Rows from block 2, named by matrix and row number. Rows with one number belong to one channel. Each number is 128 + 24 x the weight over its row's rms, rounded and kept within 0 to 255. All counts start at 0. After the name is the row's rms in percent of the matrix's.
# convs1: first pointwise conv (model.blocks.2.convs.1.weight, 192x192x1), inputs 117-155
# convs3: second pointwise conv (model.blocks.2.convs.3.weight, 192x192x1, transposed), outputs 117-155
convs1.43 093 [150 158  99 123 143 155  96 150 133 144  90 131 107 104 107 126 146  96 133 132  94 133 108 111 107 130 131 138 111 133  75 159  96 125 140  86 141 165 115]
convs1.44 100 [143 132 104 121 147 145 151 157 165 151 138 133 100 106 117  85 149  95 151 126 133 144 108 161 126 114 135 137  86 113  86 128 128 155 137 136 128 130 116]
convs1.45 104 [135 154 106 146 154 125 137 129 154 117 146 106 126 123 115 146 142 163 118 168 108  93 164 100 142 105 104 139 114 109 144 109 165  93 109  98 153 131 102]
convs1.46 093 [ 90 119 145 136 163 126 144 130 117 104 143 112 125 118 152 153 126 102  89 106 132 131 127 132 116 115  98 158 135 141 116  86 128 134 101 124 141 120 135]
convs1.47 098 [177 115  96 109 105  97  87 102 133 156 117 189 114 100 133 145 110 142 144 119 149 110  75 128 127 129 116 151  95  92 132 114 117 100 116 158 119 145 154]
convs1.48 100 [110 142 147 163  82 126 125  80 113 132 136  70 134 125 151 191 116 129 105  93 175 131 106 122 114 144 131 105 180 156 161 182 140 119 136 111 140 156 104]
convs1.49 094 [135 185 122 121 113 116 101 132 121 117 141 111 151 117 142 152 145 118  72 138 175 118 142 110 158 148 132 127 118  59  79 114 142 150 126 108 121 148 105]
convs1.50 093 [135 164 115 161 110 156 115 139 113 129 191 165 119  98 168 126 113 128 146 112 172 119 128 132 143 135 146 161 120 142 135 129 124 162 149 142  74 117 131]
convs1.51 099 [164 107 150 131 115  97 108 114 123 112 110 167 114 122 148 149 140 105 118 116 123 141 132 142 104 167 146 125 185 159  84 162 168 148 127 114 182 157 123]
convs1.52 107 [132 175 167 136 121 168 114 106 107 145 115 121 112 139 136 167 134 133 156 141 117 194 130 108 121  69 134  74 119 112 143  96 119 134 109 117 151 154 134]
convs1.53 101 [135 128 119 205 138  99  92 133 101 170 108 169 128 165 119 127 154  80 130 129 163 108 108 117 128 110 126 135 133 181 174 131 158 116 135 165 102 133 141]
convs1.54 094 [114 114 144 106 114 147  67 134 154 156 134 148 158 134 116 147 100 107  92 179 111 135 183 118 114 145 136 146  93 135 126 121 138 142 163 111 119 162 139]
convs1.55 099 [ 75 143 132 140 119 128 116 142 137 138 110 123  91 133 109 145 149 112 198 116 123 123 116 150 119 133 154 158 158 129 138 134 121 142 159 143 123 106 126]
convs1.56 104 [129 111 122 125 130 148 164 114 113 162 128 102 106 134 154 109 134  96  66 113 179 103 114 121 119 101 172 142 107 143 140 166 151 115 145 165 125 130 116]
convs1.57 103 [112 140 145 150 143 139 168 170 114 129 143  93 127 108 161 131 124  93 187  93 132 101 117  97 170 118 140 110 150  92 153 139  85 180 186 169  90 140 105]
convs1.58 099 [154 141 104 110 130 116 101 109 152 189 124 125 129 132 123 151 148  89 186 124 158 136 170 133 108 118 105 146 102 110 116 149 130 134 116 142 128 171 162]
convs1.59 096 [148 128 150 160 119 108  93 148 143 111 112 136 137 140 107  92 139 124 167 119 119 139 147 117 144 134 131 143 124 107 149 111 147 105 184 149 162 148  95]
convs1.60 105 [116  77 125 167 148 100 135 134 117 152 137 136 115 125  98 145 154 171 100 141 149 129  91 128  90 116 128 104 135 143 115 135 132 109 145 167 108 157 133]
convs1.61 099 [166 100 130 143 168  96 149 101  91 141 108 156 126 168 106 142 160 143 144 118 148 123 167 121 163 147 123 108 144 144 108 151 125 135 134 122 149 147 146]
convs1.62 103 [157 100 140 149 104 113 105 145  93 160 149 134 141 124 173 136 122 170 158 131 126 121 124 107 147 130 154 136 118 152 141 111 128 117 140 101 169 115 111]
convs1.63 101 [114  99 169 115 105 121 127 153 116 178 104 140 110 149 117 144 138 129 132 126 136 142 117 135 126 106  90 120 140 132 116 152 165  89 118 156 101 122 138]
convs1.64 094 [ 93  98 124 164 109  98 128  98 137 170 168 140 121 115 100 148 158  99 136  76 134 147 138 111 100 139 104 101 149  67 146 136 113 143 115 111 160  80 104]
convs1.65 099 [149 106 144 131 146 113 124 154 127 121 158 205  92 144 136 151 144 124 134 134 115 125 140 149 173 123 129 127  98 172 132 134 136 125 172 126  90 125 133]
convs1.66 101 [132 118  95 144 104 142  92 117 139 128 130 103 122 118  91 117 120 151 126 113 132 115 123 136 125 112 167 125 151 154 144  80 148 125 122  82 134 125 111]
convs1.67 095 [173 180 168 139 100 109  83 113  96 156 133 141 152 154 137 135 106 156 145 160 134 139 143 133 110 141 116 183 169 141 172  98 102 155 132 165 186 141 176]
convs1.68 101 [107 136 126 112 124 154 140 167  86 142 118 127  87  94 161 110 120 125 123 137 147 128 136 146 118 116 108 165 137 108 130 130 171 132 165 108 162 130 143]
convs1.69 102 [166 172 143  88 107 135 117 145 121 187 121 134 144 142  80  85 128 120 115  79 141 140 115  82  72 159 140 159 141 101 159 149 184 130  80 153 143 105 128]
convs1.70 105 [148 165 107  99 161 116  98 122 110  87 171 124 135  95 129  97 120 113 121  98 117 125 134 135 163 116 151 121  98 178 108 127  94 120 139 115 167  92 137]
convs1.71 096 [118  99 126 110 125 114 136 148  98 158 115 115 131 124 130 151 143 139 138 161 122 129  72 142 153 106 110 114 112 132 146 147 123 134 165 166  75 121 114]
convs1.72 093 [159 116 131 122  98 101 118 106 107 116 140  90  74 118 102 119  96  85 123 132 125 155  80 156 159 143 149 127 135 163 142 152 147  91 148 128  94 121 129]
convs1.73 093 [112 104 137 120 158 167 135  96 110 116 196  81 132 146  92 106 112 130 152 129 118 139  98 127 124  55  91 112 133 142 102 166 156 127 141 123 106 101 111]
convs1.74 100 [126 174 150 138 133 103 145 152 136 108  93 134 110 158 123 138 115 148 164 128 125 162 162 170 118 123 141 131 130 138 114 127 147 126 137 121 137  89 124]
convs1.75 101 [126 127 135 153 133 188 118 112 173 100 124 130 170 145 107 106 125 128  99 137 135 145 156 117 161 112 107  60 163 116  86 156 119 142 170 130 146 125 137]
convs1.76 094 [116 145 125  67 126 117 109 120 144 146 155 167 128  76 157  80 117  72 174 150 130 167 121 101 147 101 128 141  95 147 104 143 109 132 119 138 108  82  85]
convs1.77 105 [118 143  84 163 127 155 104 125 149 143  91 130 126 144  93 160 117 157 129 132 108 154  87 114 118 111 132 143 123 111 124  92 117 123 122 166 174 128  96]
convs1.78 107 [156  89 129 109 106 111 131 128 130 117 186 158  97 138 147 165 128 164 129 143 112  99 111 116 154  93  88 144 112 120 127  88 123 137 126 111 148 133 147]
convs1.79 093 [141 128 101 131 120  99 116 168 177 162 152 108 127 103 106  96 185 154 138 125 147 126 163  76 120 157 132  89 125 115  87 146 167 127 120 123 141 109  85]
convs1.80 097 [122 154 165 147 123 118 129 126  98 135 118 162 119 149  69 118 162  79 166 143 150 138  99 151 126 104 108 141 148 147 150 137  98 126 169 138 100 143  82]
convs1.81 102 [113 136 109 135 134 132 146 129 139 160 148 132 149 137 149 108 153 143 106 113 137 143 130 193 153 168  97 141 138 145 150 120 102 126 143  79 146 148 104]
convs1.82 103 [114 138 131 125 134 168 215 121 126 106 117 124 131 107  95 154 114 145 113 135 162 120 130 119 161 117 130  78 138 116  96 170 123  96 109 113 116 148 127]
convs3.43 096 [117 138 162 156 152 146  96 126 143 121 141 118 123 128 134 146 144 141 123 148 138 106 124 130 124 138 118 115 144 113 176 141 132  99 137 152 143 124 136]
convs3.44 094 [124 118 109 139 164 108 122 143 117 130 141 135 136 136 118 200  73 115 139 116 123 131 130 119 135 135 139 149 138 165 122 155 109 164 124 132 166 144 156]
convs3.45 096 [144 186 156 140 123 153 126 130 141 162 140 114 107 126 168 124 110 172 101  94 112 144  99 126 157 104 102 132 120 151 115 136  93 102 137 130 108 114 101]
convs3.46 113 [145 123 100 158 136 140 113 120 143 113 101 129 113 133 180 103 135 113 130 136 154 103 136 151  89  73  99 108 170 141 157 131 126 126 130  94 110 109 118]
convs3.47 105 [122  98 115 147 122 129 145 126 131 139 153 122 122 137 112 131  71 129 106 131  86 129 129 112  75 100 172  86 127 170 119 160 143 118  86 118 112 139 127]
convs3.48 093 [131 133 129  98  96 117  95 112 136  99 125 150 179  95 114 117 120 119 139 145 147 144 110 141 107 118 119 115 158 119 138 111 137 101 121 156 154 141 128]
convs3.49 102 [118 110 133 126 115 100 119 122  94 137  65  95 143 147 103 117  80  95 174 154 164 116 138 130 120 149 131 132 160 110 121 180 124  83 128 113 108 181 130]
convs3.50 097 [112 122 127 103 167 126 120  97 129 133 148 137 177 118 134 109 135 107 143 116 176 184 117 106 124 125 108 106 135 149 133 124 127 141 106 119 108 109 103]
convs3.51 108 [152  98 131 148 126 100 140 119 137 104  90  63 108 110  90 101 120 147 142 166 130 124  98 149 133 126 182  87 134  93 121 129 137 109  88 165 112 144  75]
convs3.52 099 [109 105  75 131 105 125 137 109 143 148 100 173 120 154 119 136 179 151 105 148 116 141 132 120 120 151 121 106 154 107 112 149 112 134  74 123 168 153 129]
convs3.53 095 [115 127 119 129 158 144 101 157 128 112 132 103 119 131 159  88 108 115 142 137 102 120 121  94  94 139 112 113  96 129 146  99 119 155 155 126 156 143 136]
convs3.54 102 [121 136 126 150 124 182 147 145 114 130 125 104 140 116 147 134 144 136 131 132 116 130 124 169 122 128 126 116 154 163 134 111 154 151 117 110 126 131 180]
convs3.55 102 [ 97 113 134 150 141 129 133 115  72 109 133 167 132 149 127 118 142  96  93 120 142 131 112 150  53 142 108 131 117 114 146 121 160  96 159  66 100 140 102]
convs3.56 096 [106 150 100 109  84 164 118 164  99 135 130 161 115 156  99  87 148 112 145 158 114 125 154 155 129 126 137 142 127 140 118 111 116 147 105 121 153 103 139]
convs3.57 101 [134 120  75  82 152 124 133 127 105 142 141 132 142 141 105 141 145 158 104 123  87 150 178 129  94 137 184 155 144 167 146 160 132 116 126  98 173 106 122]
convs3.58 096 [139 179 114 146 140 111 108 120 151  90 162 121 149  96 105 145 106 132 126 148 112 146 102 154 108  82 104 136 125  97 127 154 140 157  90 198 133 134 153]
convs3.59 094 [135  99 136 156 138 123 170 147 124 127 131 124  99  82 154 169 144 135 138 127 110  79 144  98 179 138 137 108 121 155 122 123 152 158 146 166  90 113 124]
convs3.60 100 [110 154  85 114 159 159 132  99 118 104 131 126  87 127 144 112 139 131 153 110 112 119  99  93 154 102 145  93 108 136 130  91 129 179 151 111 115 101 126]
convs3.61 105 [118 123 100 112 143 135  88 102 178  99 134 142 147  93  79 113  99 120 168  93 104 146 107 152 137 157  96 142  94  86 136 134 127 121 128 115 162 142 116]
convs3.62 090 [104 138 116 116  85 132 101 117 156 105 125 102 155 118 116 133 169  71 156 137  93 115 149 113 102 115  99 152 128 100 114 171 143 161 122 169 158 138 152]
convs3.63 095 [ 96 119 110 151 121 180 125 108 130 136 112  96 163 119 102 149 126 142 139 113  99 165 141 138 137 145 132 110 107 134 127 137 116 152 149 124 137 149 150]
convs3.64 104 [112 126 172 162 150 112 102 139 125 112 107 114  64 124 130 130 153  92  96 138 126  98 141 107 132 121 140 149 119 125 158 109 131 175 105 139  95 123 118]
convs3.65 097 [ 93 134 117 156 102 110 161 113 135 160 127 125 174 120 143  88 123 194  82 202 124 122 132 125  78 134 142 170 155 181 164 146 137 142 112 115 101  88 133]
convs3.66 091 [146 130 142 165 110 134 133 178 143 123 103 189 103 148 153 142 123  98 131 140 109 140 138 109 104  93 114 138 142 122 125 126 118  64 151 139 160 158 103]
convs3.67 099 [115 141 136 152 104 124 130 142 129 120 115 113 132 100 151 146 133  91 118  83  92 110 113 151  68 139 120 131 101 138 160 143 151 130 122 120 115 102 153]
convs3.68 096 [146 118  85 151 140 136 124  74 130 145 152 101 123 109 162  88 125 120 123 122 118  77 123 146 155  73  99 120 118  96 133 140  90  77 146 144 147 117 114]
convs3.69 106 [136 102 130 102 130 139 122 155 105 176 118 103 133 137 130  73 123 102 136 133 195  97 160  81 110 113 133 161 162 127 113 157 124 113 113  77 140 119 107]
convs3.70 101 [ 85 117 124 127 126 124  81 123 134  84 132 111 141 128  91 133 105 149 132 142 157 104 101 136 138 171  99 117 125 117 155  98 100 145 114 140 126 143 142]
convs3.71 095 [113 105 117 124 115 142 105 159 102 106 130 114 148 111 101 114 110 167 113 108 145 108 182 125 100 108 148 149 121 105 123 153 160 139 170 138 122  85 119]
convs3.72 105 [126 100 147 144 127 112 146 119 128 131 126 152 104 144 128 148 109 170 141 109 138 106 118 144 145 148  77 118 132 129 116 135 100 169 133 153 156  97 139]
convs3.73 097 [105 130 141 109 129 134 120 151  81 148 111 152 133  80 127 148 146 156 125 143 140 155 151 128 150 140 155 131 121 176 123 152 142 118 140 144 130 139 131]
convs3.74 096 [142 103 114 117 136 168 121 130 116  90 140  97 156 109 145 123 209 150 104 132 126 102 118 133 149 112 104 123 109 129  84 120 132 120 148  84 140 141 177]
convs3.75 097 [151 127 117 118 122 133 101 134  77 154  62 140 164 150 158 147 104 141  98 144 122 110 130 131 153 130 131 130  89 113 120 121 152 146 135 104 111 135 150]
convs3.76 106 [128 118 157  90 107 111 122 155 114 113 185 125 161 125 100 139 129 142 112 157  95 127 114 131  78 132 117 130 151 134 126 132 153 141 162 159 133 144 124]
convs3.77 087 [115 106  98 141 118 151  97 129 157 133 161 141 156 112 114 156  99  99 158 122 144 160 113 121 127 125 146 121 139 179 136 144 132 127 144 118 124 152 118]
convs3.78 096 [123 118 112 151 138 116 148 129 131 126 134 103 138 134  78 130 138  94 152 154 115  77 130 119 130 146 124 109 111 101 126 147 130 134 118 141 147 162 114]
convs3.79 106 [105 137 111 122 153 117 140 126 151 104 119 111 103 112  93 160 126 154 109 100 169 136 116 114 126 170 138 105 119 160 143 156  96 130 146 105 120 124 138]
convs3.80 101 [140 167 127 143 171 142 123 136  84 122 153 168 107 162 110 127 149 174 140 176 109 141 116 139 161 114 120  54 117  97 154 124 145 115 126 125 164 112 126]
convs3.81 105 [134  89 123 114 139 125  94  83 127 103 134 137 172 163 131 147 114 109 146 163  92 145 156 130 117 134 183 132 147  91 151 134 159 134 140 177 133  63 153]
convs3.82 097 [119 146 120 132 107 171 106 122 145 134 131 178 128 143 117 104 121 164 135 130 141  99  86 146  88 152  85 121 114  80  81 161 100 146 122  76 151  91 100]