{
  "time_shift_ms": 50,
  "win_length": 512,
  "stem": "single",
  "beta2": 0.99,
  "merge_dims": false,
  "epochs": 67.8
}
Rows from block 6 of a small CTC audio transcriber, named by matrix and row number. Rows with one number belong to one channel. Each number is 128 + 24 x the weight over its row's rms, rounded and kept within 0 to 255. All counts start at 0. Numbers have three digits each. After the name is the row's rms in percent of the matrix's.
Before each channel's rows are labels from the 100 clips, of 14976, where the channel reaches its highest value: "top examples" is what is common among them. Only what is clearly more common there than usual is listed. The data: short read English sentences (LibriTTS-R).
# convs1: first pointwise conv (model.blocks.6.convs.1.weight, 192x192x1), inputs 0-95
# convs3: second pointwise conv (model.blocks.6.convs.3.weight, 192x192x1, transposed), outputs 0-95

top examples: the word "it"
convs1.36 093:116136103130123120104142117130128179146133129128085151142118090131112116170166136114150139053130111122115152130133063131144159147178130150127147139140151105151189128118116112098177146113105138195209143147141149140108131111150166109130121108133149133125106169145138166112125129162147154129
convs3.36 109:151167124099127113140141154101112136107103089131149090127144105137158185106103100109118141140085123107099128113090117170174147125140106094127088120128135110141135119094148136152103124098138118095056141152123171140129115147151119119148128147141081112125075138101133118146152113095130134114

top examples: the word "i"
convs1.179 103:115117187105126145167131108165115162154130133119123121181117094105133161110141158136088148131129089153112102144131123139145131149127117109152111161121139138098138128119158151159107115110144108140153130106163123152160159151100110111100141140092153120147145132124094116118140127115138132160
convs3.179 106:136141106132142169089151148177109107132101163116127082147099117110129059135093147103133139147123111178132096131094113125136135120140079091114165089103131122080137175135122143115130140116167128115105121122148099140109133119145122112125118088111130180119171115123133154164161131185122160166

top examples: the word "be"; the word "me"
convs1.80 095:175130106139126140082132101120100172143141121092131135153101110150146132119098134121136130158133123149091127135116103138090120119122113111118117087110163116120161093104113122113094119128142110127111142125072142138125148117126091153172135142166060136140154166115149129155152153155142151122
convs3.80 102:150135133156156081110143123085124093149152111113118125136134067146131117132141107153153138078131143126147111152092144157125144140106155097126125109168115128106133132109096101145153075135119174078118149171133145163084146108146107142096098124133134105116114121133135085128138105132139118118

top examples: the word "i"
convs1.109 095:146143116119126159068158148136141158127147102118110111094112087104175089179134117120136131141124142149151184098121132118111119111135133135114144148122155166109091133167129136102141114143150135127149169133085118074119162128109143092099152173130136075140150114138124066137096118137112082145
convs3.109 098:136121115120140085094217128180122168125118129148131117109128149099129116141118115167173104115133137135099112139135121151155102157114112142114116113124135115136148111081109128125137093099124142116128132112190116136125160169114194148122136130118118076128147111112113153105123170134136158118

top examples: the word "is"; the word "it"
convs1.102 098:125112115140136128112122099064109116109115154108157103149105114172140160133109153105099145128128136138152131153108178142127093163121155099139124122095137159147126131128117096113128118124100113132173101141120164134138071149126112114150141117134104099108154147132106134122152139162135079097
convs3.102 110:080102134132121128118139117142158079099142123135130117132090169151136138102156188166126114116142117167110126118168145167151145154194133138139153130095129120132130131114140138120142133138107097110162144146148171142136180094140083117132151153151133182127111130124159107127128163139097126114

top examples: the word "what"
convs1.139 099:142121131168150100104125104173146151110122126138056117115141140129111115135149161114133073099163100199168124163091073128135143105145139135129122092124122122125107057128112131119149127128125124110135093122155147105134119125113163111134084164090137121144151150110087089148150118149112114131
convs3.139 114:150138132132159141138137095144117126112175106057150142142119137125120131122144102099127135108126128138116163094127148120136134135167145147148153092088109104117128121153121118128128120094118105087070084150140136131131130135110124144105128129093116177121128181117146163117137157105140175113

top examples: the word "it"
convs1.44 095:120131141113138130123123100115128121136097119155091096107088146085118171131128173156117175130111168080134125120134135181141133132127099141107132143157092134105142136120138137129127132109112068135151111110105136131135080132126140183118147141096151110123147154118133112134127143189140114117
convs3.44 095:130176103156131145121167168162095147120125119118106161136126110175146121162121137124138131130115133131137151103116112120098145138108133142102145106140138121127144105087126126119131117121111110145131190153146092106101153125165158075148132117164149132122098143104135143118110143133162106135

top examples: the word "was"
convs1.182 109:120152091101115162119107142091179122068115162092116114121149157137088143123138131127121176173141158157144135082125136107121160133109143131113138099148115155128131109112103128097123138136107151185146132108102113122127140105133108139149118124113148140191158108106131138107145126149143123129
convs3.182 083:076121101126122135149084109188137105099098122149143166113132128082118115143131146122160077125130140108129169176154105160140169146148122093110122140132149153129131161136150119107129126123118166158121188131124151143127106079118086169077115127112116144113130115115159121103167102144126141110

top examples: the word "nothing"
convs1.41 094:151133168103151156181093141118128102131142135117131066107151150110108141132057112121159114112058093162097129155138103096143131149126129150092185120172150157164174124100116091113097138137138142126131156084116141166144099156093152153140082131188122128102124113145143128097137110115138102145
convs3.41 105:100163116125106160108121113191101140109148116160127129142103134150131102154123141138110112147082103106101155164134113123109124119161134163155114104136122112103133104128093164109110139114151141093149116117143153156092122103143122150127126102152127141123123125116142168089135127147130105135

top examples: voice: male
convs1.190 109:070166202138159116139151152098147151140126116069135123145138107183127101136128121106135140097163135117090157121152154163132136131086149087119099150120120109149122133123139121129133149128114123151076145113096174148129118156126147169109099127109167140119146149121144151103127088138141121124
convs3.190 091:120095100127102076104151160126121118132181145145133095130129124113156152132126179117049140106146120147152171112116117118095140114073111132096155151141154105122137106139139144102128130089145112111129141130100127152115126117122121109132135119154149115126139126079124114106111158140130134152

top examples: the word "it"; the word "is"
convs1.17 086:121116106119110094070130112094115131126126153137144067173071129107102163153128135156140117107165106124108113143069137127122149146160125109114137131056131138118114079130139129142129181154105147145142128128145103129135140129088124150112122138118147152103130148087086104120119139146151129124
convs3.17 106:072151143138131131079073116141172114101166123148114130150136146124142121120175090167122148167165114105092086114127177140101076127096124093152180175111141148134125099101137092132149129151088124143097088135103119111158116137106133162125146134151144145114110123139152128110121126093128138157

top examples: the word "was"
convs1.166 103:142138110115113085103158112119153121151131151089123135110101143123138172135114148114098149088158159113117143147111096170120143156097158112124122130141152138138123157099130124127146117158123085178134134118100113097135148133139120115092143120104155140159130109122117150136175077122100151146
convs3.166 090:086141111124115127163154117152129151062147162123143142132117132123139140162144135138112116157143138136101133100094100105128073118139126115181145113127101122106144127124118158082164164156127128147181157146137088148112106117138112144102112115160135072144118154127122162143161129132112029146

top examples: the word "i"
convs1.8 099:101137119144159157145111141113150109118104154098114132171137122160115135113088103185169128142100139136134120134087075128155125104095125148124131099135149100110148095110082125147096114159117135127079170071121071138145096116081163140114134142139086141103116134126107114167154111107115106153
convs3.8 099:142124178178151156105139127138158115135138152129099128157155157203163134139116093123119134111159149104116146109138151115154117137122124160137136075088106144153102119090071114116107100109119108109097161139139115141154116135159112146120141120141124112140111118157151143101144119158130148100

top examples: the word "we"
convs1.176 095:145112122107136146114148136134157118127119145130090167183137134124115111080116106130142128162101125154134146150157131130105126108115133096081120084091144128081136145112164138099108151152120122108042152114167127155128110115149148143145125124115152130112139111080138111116163134112123131093
convs3.176 101:133121100148067128129140143145145134119112062126118088129169143093058145122131121088091118109147120117114155147108138132109156150127121167125142135080116134130118128172120115107145152158133071126178147116151137155127152137127104143119120112167138100165109142150129148113191153160141142123

top examples: the word "but"
convs1.82 096:147139118170143098130126127129145135124144116151112130153118144145160091101124126119144136119123126116128115119132139166103080115141142139080123135123120144167079119190121143115122107106097135111171138139112126139106119125141133122127150148088127102166087143104094116108135152098149109078
convs3.82 106:097111132110139123124101149084151110108071152095108154132109157148113083140153156093145138114126100119140112158166125130154152126114126083120117125127141159145180134104134154161094149105121121084132145115144130192110150136148181140124137156111131132124137110171090151149201141136148165144

top examples: the word "was"
convs1.136 096:133117116089105157109090099159135133146093148143100072162118171108117124138111134092140099111142159152131107139155124135101149135174146151086136130110105112143136107143085104130141132157125117135118139129110118152148110097138144076097113080114157103137138129117084115086115131168102111121
convs3.136 108:107124106114169134117148112126171171111130143141150129167106142138141133122093100097097120136161135137114135127161117133137136113101123104135119118127126165158175155123108134108085147164126165130111152175086182148129131092132110140134123101125156108145111123148124112159099089153105144147

top examples: the word "you"
convs1.111 104:150157189101105103132156121077137131141109126143165156146078102123147117123158122160142136127122172166104124088161132135089122121143118204087109170098112100122126146133134130150112123113098129143144152133116133159124159100102126084099131123096095103135135125091126109151130087104099159145
convs3.111 097:143127134108114145162130157105120131129188157067154159087132148138146114155146059135096109182093142173120140123123107117092132112107121135117117110136122164139147115105128143137108139106129150107152088143136101145093112168124135129140127135091167136175174195122114112127142114100112116155

top examples: the word "she"
convs1.148 100:081153108146093118073140148159148167128159166143159145125101099126145093128169120103160138159105156102106109112113125136153097063082113125153116140117129166108119113127119140135136142157139127099117148102155129118094126106137134155152143135138140150133125091126125163143145127138108090101
convs3.148 105:152135133122176125131115138174179147113169140109127138124097159116078139145142123128114109093131116106129112147124091138114129115157144109148126107153132144132114152139131157117103146141183106129113139101125120120108098121157131147114099067126139105130154141171145116098140148138114151133

top examples: the word "no"
convs1.55 092:126121133110166111154106112169125151193139131163157179089144164131130086097141081155104132101100171135148099131126130135130090115141120149172091153150151157117126141105122125117151166139127115097160131142165130147121096126151171111143138149094103141131077164151126128168078101151102157117
convs3.55 103:133111129130156091125133091145114158165162109128121112113119137083110116158133133128150167135096128118127115158113139105105145142161113126184133147133107067135147136133147177147112108150143152146119130127104124108142178146148155103123119111124118094158164108087123133100127154106117082166

top examples: the word "you"
convs1.171 108:170125095142136158132130129104118135130116144152126114086109167141115124131122106110112142115098123129136081146181130112165103192196123118123114155115154123147090122125112107090121107141107091163121128135123105113196126164121104137152121132112122128120117056055158142134148133098169098163
convs3.171 105:128152145160137124090116171107127151147151134168106170102148165102153117149144091094134167132108138098129130132154114155119138142148140097140139133085103148132147100131129144138155135174119171146099103097104111111152165163135134109124138143131128210118106163096088143104209088100112134155

top examples: the word "i"
convs1.133 093:148153112139103117166146092110101115125183127129104136151206105127125130103110084169120189123131146166107145133109143145152115186136094140151149100065156084164114164120111124164138107114123126113087165134136131089129128162175085088147129116095131147140137098137148131129131112099098161140
convs3.133 109:134161124126070107127163153124117158116107175143106139134117142113129163138143143104113147143170148133139133104108119108127080182163106127110110127162107061130133137127129130144145084092111111184092177099142128151127147140153148124123160154127097105099083098155091110121107106114101144127

top examples: the word "you"
convs1.145 093:122176151161122139143105113169129156126160167177101157132137113152094135160131131133105152183116120112101153084127125113133160140140144147138133096130093134114119157063076141116090160102089137166149101127096140131135176105153127126144092122115090096153113106136116083136144114138116135169
convs3.145 100:111119118081095130105136125099138101108129109165178124177132174136136113148132136086092144159110130101118132100155160141150152175150096138138145087118103144133091078131152154135146168118122124121140114134139091137123138157134182160123170152173125123167122141120120121124148142109137096133

top examples: the word "she"
convs1.120 094:131116154105126201141107114143164187136136176122162125111111118136154070145152112102127129125105149120164164108143135106143136152160124102117171132085103120105106161168164144128116101128123089147107125127112087151120151115119121115171105093066122160156142119091132185131170133097155095120
convs3.120 100:109129126146078140169142151125094119120143118090064138142113121147088122171127103156128158109094149137128140118139089147137105134100133110177129167104126112139163135138110128144130130109102128110086145106136151131114135136139097167191153086128120142098146086099123127112122146148130128111

top examples: the word "i"
convs1.10 093:096140133095115110084119119125127145130136132154109104140184139157138158115118136103145151131151172136098144101101133169138151113130136122143099114139166164156127115131145132143151183114118078148091124089134123149130139180169123166130154157141128121147102139141133143146148120136103157114
convs3.10 101:177147153133167117140129144110159129148173138122110108088180123136102132164093141122135127117118167128139129075102142150116130102176131123142107154166125134107125142152121081110182063100133153146136172162144108104114106127163123132127106183123128162117154136154113118138132134134127106100

top examples: the word "is"
convs1.57 097:131178110138112147146162159178162066130135133132166112141133126134119135152157145090127122127159150100151130150129123091135109132119130106148108160154084121117137144097121100144083164157116112154143144121151130111173147103139124169147121096154154104165131121091144154105154154141124114108
convs3.57 102:147133089086119106102149094153126136085147129132112175114111124119102141120146136160108152118138120139149163117156120098120126158154154109122158127101119141116110135161171142139121179129149104167098123090159122104112115109102111158139157132132146089189157110155125160080135100090114143112

top examples: the word "you"; the word "do"
convs1.60 097:118115140154146123136150144145155120123124087117127146170096145129064081130158102134134122184189174107149104146108137135086136107135110134109101108138088150171107123118170144129121077116112175148096158131129126117126109160174129116125103111094120092153143104124117144104111140112150110106
convs3.60 096:105135138132160129134137139102094104128133122113178167117152143145111132140095134112113116118134139113134109157111120191126152126110125138109146133122121151113155134101139153126135110145132113194127161107122087190126141151136139094134147170156162130123156130136154135102103118094142117117

top examples: the word "what"
convs1.5 097:150110136106143128078132119104110135113125114189087124080107171125106097125109152120134140129137109156141124076136119160160082131129145114136123096159113110129105095154136133128131116095103118132142143164098164083102155146130104144161110142082133163131086108126128089139128091153127101167
convs3.5 108:102097065130081184164146110151166103175111136093133110114121132142131115120095151157096157108130087119099109087120155136135072120118118122146116128108132127112154119108149147157132118126174123143115127123106188107129123096127109132145135137052113128100156129090108150135120114125138133135

top examples: the word "for"
convs1.181 095:110131124138087140107146077169109133129120110144107136096139109113114060095103159102097143115083141169092100186131131137165160086082156143113122075158115137130098152113113136139149117126140149155084174129079123132122151076110120122140105096112136139102152067107178141159161133131132108133
convs3.181 108:138135114164136117156176112158164149127220117165141133146120144178114173123097124100147066145085102093151142171197123076128121130149134114131147122126134163114148104104137141160160129154132158152138151139120103174134115156095111155153145134125132118132118130110144098118102166155104124086

top examples: the word "it"
convs1.76 106:155121116138118148164115125150082096113073113122147152136139165121150119122117175140164154160115154092119084097135136108155111120171137116065123160137169115111093150146149195126129138096121113127144174084114186122133147117174119122158155127123145113152128111165157141136102130124124121136
convs3.76 098:108122132162112127189125096095116114130158132144118106110183071117137093148133119101165142119122125137122111139134089134100136124141129128141141128176123138142119145103154142110102157134119124124080179158125146113095128176127106084139138169114106124132112154119123142153121109109120111126

top examples: the word "he"
convs1.81 098:110183099117131092132130116156101105131092116128110102101172149111114106129120079144153161088105119190132119111091124159153172101119118112148128139174176104110128082112166121140152159185112074115135148150098143127087133154131112133111136158123109111156104125167167146123144104100114136138
convs3.81 108:132092114125142134174148143167122121115123106129157109151099148161147093104152151129134182088153107159104135128180110107154142150105126163141090157165147120126123102083158129153134127117122201122128160145098130161134131144142101094126162142151107129127143183116166143112133120113120113127

top examples: the word "what"
convs1.100 097:111123166116121112117131097163055112129127135132149142102154123126098099158122111141119136126108093101155141130092133153129138132166132109174106169155121138132126092145140114159111135142148169113131173104118088123127127168126118123135109137126130121114150182130123150138108147122104112126
convs3.100 098:132143112108098118125127136131151095134112124145128132135107123119157149109078104109103112148090126104095116108112155128111105107154111108128093148116142068127117100106112122132122100160100095100148143150171137110097118091143125089133113113081169102108140099133112108092130122142101066143

top examples: the word "my"; the word "not"
convs1.105 095:159133125116145124157118103122139139136132124115135111131102106091168112084130140115155083134114096090140133146160166132126142168104150104098123119103174139134167118134130128135152125124201123136124117126103088116120102146122121124094131109115119139145157164137126114138111103160160120110
convs3.105 109:141158143097148159160154151138137159129093092071107135108139159114121096146146126150147106175158097067123112120159093106123152143125097134133131131130119132146111134110121117107147131129110113127153152126122132174097104143143118133099093135139182095161146122145103106087132110121104160138

top examples: the word "the"
convs1.34 092:115124132131139133096133136130164149132115143113121126132119156166122169114119153132100149152109106144097145128152145153119097169130127081132121091108149067168119128170109076159126149102139113064135153128143136114140132133135134119154121098159158173143109117100154099085109146132135132147
convs3.34 098:105129117145093161147135144110185153115150153114149094129146120136095140099148137127123115187100113087129134163126108137132124109134149124127161127147131082125179119090136117061094136115120173107140128129141097121132127111125119113117137147106129157177113124168100158146123128080118152123

top examples: the word "you"; the word "do"
convs1.152 095:114119095129097155157151094124126103101146129092107104095131108082087114105136095156123134121146072141099142122141112146100125175128131116134145088118122131122136167114136143155109119131119187100168119141099147182117127131132133093118139069106118161136130127122120134105133102122145135130
convs3.152 100:200093117126104121116151137155193123160118147075137149083134117112132189112134165129150117147105144134125159103069136124097131115178120175121165176118125132106128098129118129162157143131142132119132121113135148123133098129144175137118144166114162152140148137119136105146127125124109123116